{
  "model": "image FSQ autoencoder",
  "dataset": "telescope images of galaxies (Galaxy Zoo DECaLS)",
  "train_examples": 44167,
  "image_size": 48,
  "crop_scale_min": 0.5,
  "horizontal_flip": false,
  "color_jitter": 0.1,
  "bottleneck": "fsq",
  "downsampling_factor": 4,
  "encoder_arch": "vit",
  "encoder_norm": "layernorm",
  "encoder_norm_position": "pre",
  "encoder_activation": "relu",
  "encoder_mlp_ratio": 4,
  "encoder_head_dim": 48,
  "encoder_fused_qkv": false,
  "encoder_bias": "all",
  "encoder_qk_norm": true,
  "encoder_parallel_block": false,
  "encoder_inner_norm": false,
  "encoder_patch_size": [4, 4],
  "encoder_conv_stem": false,
  "encoder_layers": 14,
  "encoder_width": 256,
  "encoder_positions": "learned",
  "loss": "l1",
  "latent_channels": 6,
  "decoder_norm": "batchnorm",
  "decoder_activation": "gelu",
  "decoder_widths": [48, 48, 96],
  "decoder_blocks_per_level": 2,
  "decoder_block": "basic",
  "decoder_attention": false,
  "decoder_upsampling": "nearest_conv",
  "levels": 5,
  "init": "lecun_normal",
  "residual_init": "scaled_by_depth",
  "optimizer": "adamw",
  "lr": 0.00099,
  "beta1": 0.9,
  "beta2": 0.98,
  "eps": 1e-08,
  "grad_clip": 1.0,
  "steps": 12000,
  "batch_size": 128,
  "epochs": 34.8,
  "lr_schedule": "cosine",
  "final_lr_fraction": 0,
  "warmup_steps": 2400,
  "weight_decay": 0.2
}
Rows from block 1 of the decoder of a small image FSQ autoencoder, named by matrix and row number. Rows with one number belong to one channel. Each number is 128 + 24 x the weight over its row's rms, rounded and kept within 0 to 255. All counts start at 0.
After each channel's rows are labels from the 100 images, of 14976, where the channel reaches its highest value: "strongest on" is what is common among them; "peak at" is the part of the image that holds the peak. Only what is clearly more common there than usual is listed. The data: telescope images of galaxies (Galaxy Zoo DECaLS). In brackets: how many of the 100.
# convs0: first 3x3 conv (decoder.mid.1.convs.0.weight, 96x96x3x3, each kernel summed), inputs 0-47
# convs1: second 3x3 conv (decoder.mid.1.convs.1.weight, 96x96x3x3, transposed, each kernel summed), outputs 0-47

convs0.15 [133  94 118 142 163 129  93 143  85 157 123 131 114 133 128 130 175 148 126 136 174  93 139 154 143 150 131 171 110 155 142 133 136 159 161  46 125 137 118 114 158 150 136 158 146 146 142 153]
convs1.15 [128 134 154 153 104 121 110 101 124 109 130 111 141 121 122  86 106 107 113  77 123 143 140 118 146 125 131  89 131 117 132  83 149  96 113 139 144 116  99 144 153 158  67 125 107 133 118 180]
strongest on: roundness: cigar-shaped (26)
peak at: centre (100)

convs0.64 [ 95  99 139 112 104 135 108  97 102 127 134 113 126 135 140 136 135 123 124 159 127 114 147  87 120 130 143 125 132 145 131 140 144 150 154  89 125 122 136 160 129 130 101  86 114 175 109  58]
convs1.64 [103 105 176 137 125 110 123 146 106 149 127 162 143 155  90 163 110 135 153 114 165 170 170 120 151 135 138 100  85 105 158 153 115 134 120 107 134 139 115 103 137 136 122 109 159 120 102 202]
strongest on: edge-on disk: no (53); bulge size: small (28)
peak at: top centre (47); top left (30)

convs0.14 [137  97  95 109 149 147 127 113 100 140 109  83 120 120 121 122 165 130 149 127 104 128 140 113 170 141 101 137 127 159 137  88 105 100 132  99 105 119 144 150 118 138 120 121 136 127 108 104]
convs1.14 [104 149 147 190  99 129 148 116 140 131 157 208 108 157 143 113 114 153  86  95 126 159 108 106 125 159 131 172 121 135 139 150 124 148 108 119 168 139 110 144 119 136 141 142 125 151 127 151]
strongest on: shape: featured or disk (70); edge-on disk: no (60); spiral arms: yes (55)
peak at: centre (29)

convs0.28 [114  96 123 118 128 148 101  95 109 115 109 128 145 130  90 160 123 129 128 136 145 105 143 138 141  81 105 146  62 160 134  87 125 106 139  92  85 127 162 121 115 119 108  64 131  77 145 127]
convs1.28 [145 140 162 138 152 100 104 135 123 133 122 140 110 170  82 105 110  89 183 150  95 138 159 135 172  61 145 136 151 102 113 117 137 126 127 140 125 125 130 120 163 168 109 122 135 166 106 135]
strongest on: roundness: cigar-shaped (49)
peak at: centre (98)

convs0.57 [127 151  91  95 128 101 100  86 128 134 103  90 142 155 144 156 154 118 144 129 158 135 104 120 147 117  97 140 106 139 110  67 111  93 162 109 139 141 125 140  95 125 141 121 120 137 110 133]
convs1.57 [108 130 166 139 137 123 128 122 137 121 126 164  88 149 112  81 108 130  86 156 122 111 149 128 144 108 115 101 163 129 142 104 108 106 116 121 136 125 131 170 157 142 117 110 118 119  73  89]
strongest on: roundness: cigar-shaped (25)
peak at: centre (44); bottom centre (33)

convs0.92 [174 123 103 159 138 119 123 135 118 136 115 104  98 124 102 178 139 158 109  92 128 152 163 143 145 124 118 153  92 143  70 115 134 110 157 118  78 135 115 129 146 128 114 122 144 122 103  80]
convs1.92 [122 134 139 152 114 114 120 129 142 120 140 184  98 134 114 121 132  77 121  52 112 149 129 123 142  95 125 118  91 102 153  93 134 155 131 105 161 130 117 138 110  99 150 120  93 102  85 114]
strongest on: edge-on disk: yes (29)
peak at: centre (28)

convs0.17 [165 133 114 131 153 145 105 147 100 105 120 105 133 155 148 111 128 125 153 119 170 134 155 125 116 139  66  82 120 135 143 120 143 124 143 129 143  85 116 134 163 162 148 150 126 117 149 117]
convs1.17 [137  91 133 111  97 135 148 114 132 151 126 160 113  63 146 126 127 162 109  85 119 162 119 136  84 175 139 144  87 111 134 111 136 135 158 124 130 129  98 100  94 114 144 136 114 122 100 162]
strongest on: shape: featured or disk (79); edge-on disk: no (75); spiral arms: yes (69)
peak at: centre (85)

convs0.8 [165 116 118 164 114 160 146 133 100 130 150 132 108 124 128 100  25  85 123 162 136  97 119 111 126 102 138  90 126 115 121 126 133 148 153 120  72 142 118 136 147  99 121 116 125 140 179 138]
convs1.8 [115 102 141 109 113 122 156 127 134 131 120 112 115 139 116 145 141 124 133  98  84 155 144 161 102  86 123  83  66 111 113 150 128  85  61 108 130 102 119  85 147 129 100 130 130  64 115 104]
strongest on: roundness: cigar-shaped (37)
peak at: centre (76)

convs0.44 [156 154 103 181 111 126  95 148 121 133 114 161  94  99 113 133 132 121 158 161 127 125  93 136  95 138 140 117 185 102 107 152  92 127 105 133 113 138 115 154  83 139 155 109  53 126 153 138]
convs1.44 [100 105 169 130 142 129 154 128 116 110  99 137 158 105 124 123 100  74 110 119 105 152 163 163 129 129 120 104  86 102 135 141 183 134 115 112 108 113 157 108 149 143 107 128 152 140 126 112]
strongest on: roundness: cigar-shaped (28)
peak at: centre (42)

convs0.76 [142 130 145 143 125 141  95 160 107 139  63 136 111 110 113 119 104 142 125 129 148  67 115 120  88 144 135 117 137 104 118 153 126 140  96 139  63 134 104 106  95 134 144 125  98 117 127 136]
convs1.76 [132 137 149 123 135  99 133 133 137 123  97  93 133 139 131 142 144  87 136 147 116 162 168 142 150  92 164 114 122 128  99 100 161 114 136 166 105 134 133 142 173 116  94 146 138 105  81 152]
strongest on: roundness: round (41)
peak at: middle left (88)

convs0.89 [113 100  64 135 129 138 106 105  93 157  99 125 123 113 139  93 112 132 101 132 132 122  82 130 133 131 116 121 157 127 117 109 138 120 130 135  67  92  98 113  98 130 119  87 114 126  93 139]
convs1.89 [129 127 181 160 120  77 140 144 133 125  93 148 134 124 124 142 155  78 125 121 119 164 186 102 102 111 149 134 100 154 103 136 135 102 112 140 107 140 131 127 154 138 132 135 118 113  93 157]
strongest on: edge-on disk: yes (29)
peak at: centre (93)

convs0.72 [136 124 102 106 111 133 135 102 163 124 101  97 144 132 118 126 154 107 143 130 178 133 163 127 131 121 113 146 115  95 175 136 127 110 141 122 136 142 105 130 136 162  81 155  92 160  70 115]
convs1.72 [124 159 134 154 113 127 135 137 156 126 121  84 181  83  79 126 143 116 117 139 115 141 147 124 159 183 131 165 157 152 135  99 152  93 117 121 135 117 122 134 123 148 133 131 145 161 102 114]
strongest on: roundness: round (64)
peak at: centre (99)

convs0.1 [ 99  71 115 140 143 146 125 104 144 103 128  94 105 167 124 130 154 151 113 111 117  98  78 150 121 135 163 145  90 145 132 138 156 116 152 103 134 118  84  74 113 142 146 146 135 105 122 142]
convs1.1 [134 146 135 117  96 129 155 130 137 125 111 124 144  89 117 101 117 117 117 135 174 145 139 129 151  73  88 145 105 136 119 141 105 146 101 105 130 137 132 118 116 146 132 127 135  47 145 153]
strongest on: edge-on disk: yes (31)
peak at: centre (78)

convs0.50 [174 131 109 145 147 157  96 140  91 108 117 119 137  96 142 115  86  96 133 147  86  77 109 113 114 110 113 103 144 119 130  92 105 124 117 133  82  91 108 113 136 114 122 121 169 128 147 127]
convs1.50 [179  67 147 137 120 115 133 134 166 105 110 113 133 131 140 103 125  58 131 120 117 161 138 154 129  84 120 145 119 115 113 104 144 107 156 126 127 138 132 118 167 117  78 116 116 108  78 157]
strongest on: roundness: cigar-shaped (51); edge-on disk: yes (33)
peak at: centre (95)

convs0.94 [100 148 114 130 132 124 143  92 140 123  81 122 121 150 129 126 151 119 110  81 149  95 127 140 102 117  99 150  81 127 119 129 122 109 141 100 132 139 112  98 140 141 184 123 103 131 108 124]
convs1.94 [116 106 156  92 168 108 121 116 115 101 126  73 142 117 128  88 106 107 158 182 134 123 151 128 124 110 120 107 166  59 135 104 139 124 166 157 131 107 168 129 146 124 134 147 154 144 156 136]
strongest on: roundness: cigar-shaped (29)
peak at: centre (59)

convs0.39 [134 114  97 135 117 111 146 119  96 113  78 150 129  96 126 110 120 123 111 160 157 111  86 121 110 142 150 113 112 116 115 147 126 145 143 137  69 147 138 133  90 134 111 123  93 101  97 111]
convs1.39 [138 179 146 132 119 116 118 137 150 144 119 132 114 146  87 119 169 100 118 144 122 151 162  98 177  76 142  62 149 146 118 112 150  87 126 102 125 130 108 111  97 131  84 124 122 112  52 118]
strongest on: roundness: cigar-shaped (36)
peak at: centre (85)

convs0.52 [124 135  86 116 150 148  93  93  98 122  92 132  84 130  93 146 149  92 108 121 104 116 109 125 117 137 100 148 126 102  96 108 120 105 111 110  68 135 131 109  99 122 103  68 121 114  95  97]
convs1.52 [134 142 182 117 151  72 126 146 106 137  89 149 125 107 147 161 134 107 163 141 121 118 188 134 106 102 153 115 110 125 104 117 129 116 147 136 103 141 130 138 175 147 128 140 131 119 136 166]
strongest on: roundness: cigar-shaped (33)
peak at: centre (85)

convs0.41 [128 136 143 153 147 144 136 163 104 141 141 135  91  85 114 145 134 112 130 124  87 100 102 155 130 134 127 133 109 128 151 136 107 123 156 121 143 145 132 152 141 125  96 149 128 124 117 107]
convs1.41 [122 135 154 111 124 128 137 129 114  96 145 160 172 151 135 161 135 108 170 113 112 142 130 133 133 105 102 122  78  93 137 134 102 192 100 105 131 147 144 148  99 101 148 133 138  79 121 157]
strongest on: edge-on disk: yes (27)
peak at: centre (47)

convs0.80 [173 121  98 150 122 125  76 104 130 108 122 130 123 123 139  84 130 122 128 102 104 121 114 144 120 139  94 141 171 131 100 119 101  92  71 113  97 100 117 136 116 102 110 105 116 163 155 140]
convs1.80 [106 140 165 127 157 123 101 120 137 104 118 136 135  98 105  71  61  90 100 153  90 123 151 125  93 121 137 113  99 114 136 117 170 144 140 130 121 106  97 106 135 153 101 111  87 108  82 124]
strongest on: roundness: cigar-shaped (40)
peak at: centre (94)

convs0.26 [127  94 136 133  83 107  96 102 109 105 139  93 131 131 121 112 168 136 117 107 150 129 132 126 131 129  97 158  92 131 102 145 159 162 154  47 158 109 122  99 137 143 164 127 152 139 138 139]
convs1.26 [144 116 135  96 162 130 115 137 132 111 122  98 112 116 128 142 112 167 153 131 120 139 145 170 156  76 139 150 158 107 140  83 147 143 128 190 129 143 133 119 113 107 118 127 117 118 138 162]
strongest on: roundness: cigar-shaped (25)
peak at: centre (93)

convs0.16 [144 121 103 118 131  88 104  89 140 151 106 123 114 138 114 145 154 131 133 118 146 159 121 143 126 135  78 136 100 112 131 126 140 128 102 137 118 126 175 115 130 121 112 122 121 125 125 152]
convs1.16 [104 104 135 135 102 137 156 131 165 128 124 165 100 108 152 125 134 119 118 148 107 125 140 167 170 175 144 148 133 160 128 150 147  94  78 100 151 117 108 171 178 139 200 112 138 118 144 130]
strongest on: shape: featured or disk (68); edge-on disk: no (61); bulge size: small (32)
peak at: centre (60)