python train.py --dataset="telescope images of galaxies (Galaxy Zoo DECaLS)" --horizontal_flip=false --bottleneck="fsq" --encoder_norm_position="pre" --encoder_qk_norm=true --encoder_inner_norm=false --encoder_patch_size=[4, 4] --encoder_width=256 --encoder_positions="learned" --decoder_attention=false --lr=0.00099 --beta2=0.98 --steps=12000 --warmup_steps=2400
Rows from block 4 of the encoder of a small image FSQ autoencoder, named by matrix and row number. Rows with one number belong to one neuron. Each number is 500 + 25 x the weight over its row's rms, rounded and kept within 0 to 999. All counts start at 0. Numbers have three digits each.
After each neuron's rows are labels from the 100 images, of 14976, where the neuron reaches its highest value: "responds to" is what is common among them. Only what is clearly more common there than usual is listed. The data: telescope images of galaxies (Galaxy Zoo DECaLS).
# fc1: MLP up (encoder.blocks.4.mlp.fc1.weight, 1024x256), inputs 0-85
# fc2: MLP down (encoder.blocks.4.mlp.fc2.weight, 256x1024, transposed), outputs 0-85

fc1.329:530506528529526515489516464503462522501499489509474514504522525532500474512448479511516542463494512548457458515506522448556457492495503490471504520479529523458474486509437484461486494492517556510474531530509456529498499470528500534527510525506505527491474477
fc2.329:485511533473496485509496478505415512477459546513453492536471472500504496511496461480516487485466491484461492487464549484539476516524489509469512546500483462515523500494542538497518504535524513522519526499466491529542523477514535481505456498539483523493484533
responds to: edge-on disk: no

fc1.318:518507502520482513442465500500481518517449495509486514516481466481470522514510500489504485482517517486467495486532492496490473463529468492474465492549503469479469470520519487486517509499504508481515494514485518539536546490518510472528489501487554481500472472
fc2.318:537510498485514539464492499523483465535465464486545567476505491564472527517466514498505538500504506521477493509490524494496506521457476499533519503488537518496482473516472499488489551478454534514482543522501497484459479514515482530514520536513520506489518479
responds to: edge-on disk: no

fc1.672:549481475492475529491482473528464498505521486452487532504516493473485518490475531468499513481516391530520485510501506509509475515463506504465522509483442462501482500476496519463506506546486495486521493551496510522516504493474509485488501508528505500502542499
fc2.672:474493524507540448557530456482474464512432466511514510498497513508515547537472464525480482515499484496522504492488511531579506514481534465492503502469488442485455502461448491498502468525508514522534528511509501505519491492489518540495524511486514480494524465
responds to: shape: star or artifact

fc1.89:515505475532502499469544502512446500508532514450508493494483563537522495522513535465520503514529477496522500523514484487456501492483464520443503506528494519494524552495482464469512496504500506537511486496529484516510512448454520498508494470448474492519528517
fc2.89:503503485491457496548487517479485531501461520520497484548499509497533471493520477493478434534502515479486509502498515517525523506509488508521503536514500518543505497504510506517466480537526496508492489494512531490501472551515497476499477503507491519499425483
responds to: spiral arms: yes

fc1.763:498536522486502509483520426537487473486472471469532559426491477501457527525480519498513499501473502522504513527498519486557471503474510455492497520512512464465524506487475489460496522464491544515525511514469478497462503473469509529470475508513528486494509497
fc2.763:506503516497486501498514462448500482485471490487490521513516486484522540531453517476471505486495510486490495495489534527544471513488476514526459491520491500497534483511492514533508491508445484461526524494499503440521532555523529531460486517530518506505496482
responds to: edge-on disk: no; spiral arms: yes

fc1.429:482517484509500473517505481496484515534505474488518513467418542507513488469513519438494547526490530484454462500485493479500480481504521482508455506486488497461519451484510520513480526501487459481532516480547461544492495503479486502464490510539488439552478528
fc2.429:483501561525547483462506540506511518491508526553486520501526459514497496553468518520495541503480532492472548523481517526560471525504538514488484524528493524443546526482489488526531512490466548500517523497504485506523509507496524549501491495482488492495534484
responds to: edge-on disk: no; spiral arms: yes

fc1.79:477502460536541478549494526517544523525483515474500518474482486539460483463485491494518491525535502502488510529515486484490508493454473553486510492503498525489489501481478443483481511473493535518481531511509491531525495484472505540510487486452495489480484452
fc2.79:546507482492457503472505496510451503501503495501506467514525570499524546514520508500482517517520510526519485497524506504508529452499498510507501528495497500497477505510528515549496449573469473530511462483517533454501494495509482495477526501526467503547489551
responds to: roundness: round

fc1.519:483493507518510540521487493498531481493519497529473507501493515508488516450525486533518496455484454489565455486503469542488537518508453523530487536515491441483531566462491488480507508489484486481499508542489471498506536482508499477531510477494502511498529516
fc2.519:496496493503490495501508508543479510510487479537514498456517475528512509500512562491500484507512516512493478515520511528493495530470500533498510484486496536465483479529523508545548507474497476491512486467497483455485478516508519547496513499502456514509555477
responds to: roundness: round

fc1.155:561519497515484494462512465465459483508499466532526514476501519407516536491506499500488535490503515530502491487523488510502494493424518488490498522492510479535437499463485487469517492518471507515495481515506470523511532489525476448507524547502506475550533478
fc2.155:526498459494469512465491516512484498525529482484511495438489465530547541474515562470519572500487489492501472446500465497483549523515473486500503452514508498521504494508487502491491510493490464490497447502476483495507482483529492471506459484500480544501551507
responds to: edge-on disk: no

fc1.197:493505479497559495532504493537502453468517477508547558503517531568500500523500502540473513488486449480514508471500500459489503493536487478454495511514518489523507475448460444497513519494513471489484490475503471514461500494503502479476508456545493561549489547
fc2.197:466521492496487505490488534480539537509526551505475500536515437490536509519526495554487506556492474487494467470514518489539479494515499530486532540527533515453552495515502512560514487504520481524490483491512545447540491505531505507484516487467447518485498509
responds to: edge-on disk: no

fc1.483:523519480511502471490558467480471488484454448486509530511503487457491545523519487477509495501492462518505539497511488504517485495523503476510502513466524488502514530510441460502470494497479495497498526524485472508523524522521488460484520498492469510472500481
fc2.483:474513504518542488524491497464516537512484528537510486559540499542518431542467465544483491501510521508497509531524525515541445499497521501538505528513510556470482517496509519536512485491496546499464482499530541452492496519528504536488502500499528517497464510
responds to: shape: featured or disk; edge-on disk: no; spiral arms: yes

fc1.757:494489545506502483523490501522520471507558496480495490435467477522484509459547577490505527487492468472495526500485483493493463513515513483496489463510471503473486544491499491464496499449453486490512507496510485526509479438469508508502484492496519449481493497
fc2.757:555491479496425509507471498525514529526475488505515494531502556511512534497515479517519493504511501566507478504498495499522534455515503507534537547531514511542415464510507508475426492533516511524444488543505501533482503542518502486517537520494501492512458493
responds to: shape: featured or disk; edge-on disk: no; spiral arms: yes

fc1.50:482457526454551480500518526501468507474502495471495508510496486509473480503474506512507478509520472507510557492512503528509469496506483499490490476468567507487507525479530492470498508530529488491498516519504447496494510472502506524500475547553515534464484435
fc2.50:525509499499518489519487500541529502513482532470519528482478488549528489520518505515524498508482521529482479517500516476514481531532473539522521493520516515515468512541505534586480524511479516492472507530440559439460499502507496539520471536513508514526528479
responds to: edge-on disk: yes

fc1.107:528506508525503473452492521537464508536537470503510519500474511483515507448492490512505499477477517470479506434456516515507520504487522555454473504502512483529505479464500457528518536474527487530527521517512495547505478432505531486535479496476493465470484529
fc2.107:514539535529523493520519490504484500484506512504454513509472446505558500522498485511476506493444528499482532477483528469519477527496518502474502542527511533478483513497493516575466522495511540519512499512430498482526511495469533496521490496521488531438491463
responds to: shape: featured or disk; edge-on disk: no; spiral arms: yes

fc1.32:519450534504508534505481472496467480497509484480442506459503524486484478502464507463494494515501407515532465460459515531523494484479431509485505476500451490503478514492531512490509498526486483447534533511514513489503483459498531492490498473512477467498536514
fc2.32:475496526501526465526526466493459468494450456511504509488497495508510536517474504520481524513481495489503506474486512523561497508501526483503466491483495446479470512470443495506525486500502523520528536502495499493529489507456525583487536521500507502481529435
responds to: edge-on disk: no; bar: no

fc1.535:523519501494528490463535550494494481515520519486517485522478502492510506517453488513465506464492476517550538472539539536478527474524481487502514512473548517532521521543485494476465458520487497499506484538521488490516514527490504494548505460497504484534505438
fc2.535:465501488510517475505509515478520496496520474514493480565542519513504481535467489481487474544547475531504482507520492539500498493465494491526513545474436518495479522481492487528508462503485484510520467500555529494520531496483485513449476515484519535481463494
responds to: shape: featured or disk; edge-on disk: no; spiral arms: yes

fc1.673:486456539460541465452512478507515470505576483494503519478509539507477494497513516486526498497466478498484487507476533513483503473526490482466549499522486504534511527513496520498441516479478526487504501527509494525499536428479495495503468495470540461498542497
fc2.673:506508521534530471456496515454473491500546511509490507496458492529506517525508516497488554497452523506485532450486529482519467506505498516530502534518518518464483528500484517558493530467450547523507503526458535424501512482495520513507495515512512496437504489
responds to: shape: featured or disk; edge-on disk: no; spiral arms: yes

fc1.472:510503504517547532507490497480450481509516472534524557451496488527463503510507466464475526488467506493470559535505492490477519472511504505484554533510502539498458488477486524457509458511503504474529508494498509504484552524567471509525467500496528504510490522
fc2.472:495495507514493504540474537536506519526502485502515494515455472535528471500505501513482474523531498517476505535489492486503537520486505495536515510480519513570511480490477509522504512474514529481446522519511540486456458538525501488496523540501528517475456488
responds to: shape: featured or disk; edge-on disk: no; spiral arms: yes

fc1.640:514474493495492504521501469503501465513472488487475488475559527489460499482508491496481528455497504492514533490506498504499498446465532491489539492519510499520500467504518492479473530527543510525529520514532471495501511502492528505483482508485495483505469530
fc2.640:523549488500516484515532525494522484472532517539497501444502475503492550489477505478470534500478500512493479477489502527521500566453492499497509465490490472472511518451530526541501503521512502495523509435463540458523492485502505521485451525488496508507581494
responds to: spiral arms: yes; bar: no

fc1.368:520502503503489527489530468483454492480502482508524501521496529500510552516489512512494558495488481514512491479485507478536441480474524474464480519481502455494467532511446500510503501532535544532522532520490450498510529512511492472506493538487516521497518506
fc2.368:521486467474471507483482554491502512493554531497494457458475498489551559485536521493506564496446491455516460414471501490486506499553493544477504513497498508507509442511521511513499489497498481511526452484464501497499485475523501470507477459526471484513532501
responds to: edge-on disk: no; shape: featured or disk; spiral arms: yes

fc1.8:478469493527498468483469456535532514543480479549471510522483466518513461485492490502510493466521499517501492529481499503507529501521510519437505499535468513483526502478482525517512477517534529529507519526450487500545550493472492496515480496471479468513498484
fc2.8:489523517515517481480514534485523480521520533501520508527502491476473434501475492497501454497519532500469502558540474487464482514481507458492488456508530551466519509491450453478537515443476496488509510487518468535474537526491484524503467523460526508480473485
responds to: edge-on disk: no; spiral arms: yes

fc1.473:558485497509477478453513497541455493525544464497485496460494503516480510494490513480495599443496482515506490473474511507481479502513495544484515505526480519529437503474495509478525526435439490457491508509537485505504498482540505467504526533495503467501484464
fc2.473:472513517507503487535499472453490499490485516519486494533493523490501517523499442515473461543502509485492513496487514520557521508501511454513518553490486504498511509492506512501446465578544498495507502494509523504486517521473497437483482491500512498497448526
responds to: shape: featured or disk; edge-on disk: no; spiral arms: yes

fc1.80:471498565569504502458472497503532500500517491504517510500511532551501479495506490451504518466520526472508483478491467504443441475539485515508532494522521496449482483497517542463542515519517514474513459526541474484503509468506496462487477482486476482430520505
fc2.80:506524528504506537523461530530469437545469470465524527445463480507508489489520529505492521497498502508468502518490529515502500517486474479571471458512533472526529484549495521550530525499485499469520547517498549460483492531514514540498519520539528471489474488
responds to: spiral arms: yes

fc1.12:516513480508513486482541513516474474514570514452527481504485525521517502500515527470498490476504469496517495493526496466451477478487474506451510501522482493465526523498512472477522478501490508533532476511516472524525516462448479501487519483474480481506551513
fc2.12:498510469498440502525491532479480535500460516517502491548487503500532456483536496493489428535505522470474512511507499508492567515503489513520499525525505519547534504508505497504469491534525484506497486495508499504499478543517489458506457495495490535497451468
responds to: spiral arms: yes

fc1.539:497516537507542509504507492478483491517469512489474504521524510483521439491469447499463455507523461522515539528517507506493462494480499482494512490484483500502505511497486498512513493505509523511489472511507518491493486536513525509497544512511496522467495493
fc2.539:508508465511482528477477539540486493499503505480508523443480451496502517468537556500544507546493482476481460504497475473469519543487499494512500454519521477519538499519501480532497521513514461479519495483463516470478482461476471509520481453486493553504523512
responds to: edge-on disk: no; spiral arms: yes

fc1.690:543517508492509488451535433518436493502463468515479503535485511494519489511477467492485492506532514536495486527534513510517478486459491486485517508488480507490472525452467488504505493531461520534492505507513494508552537512552507501475492532492491511512513509
fc2.690:476509508530543506533500518479513509530482484487522497528529486499472448509469487500512476527525486511502520519524476480509446508465506485510494477464535519467511514500476466412514515469524535513467478528527399584504501516481474533513475507450512513470485465
responds to: shape: featured or disk; edge-on disk: no; spiral arms: yes

fc1.558:525483554520554465461543498490468513506542471509475500495508515471497472540510498505474536491486512515511531500499524494508434509487546487461526539512475514485517528441488517487508481505487530471528482494522480523523512460518531464523527476521493493516482530
fc2.558:484532504500558525511474532523483495505486511499495497455526433489492450483500539503510488554512496479484513514485519503475453518493498517502488430495511524477559507519504500501529502455504495488498492501485508497485496500466475548489502489502494550483508510
responds to: edge-on disk: no; bar: no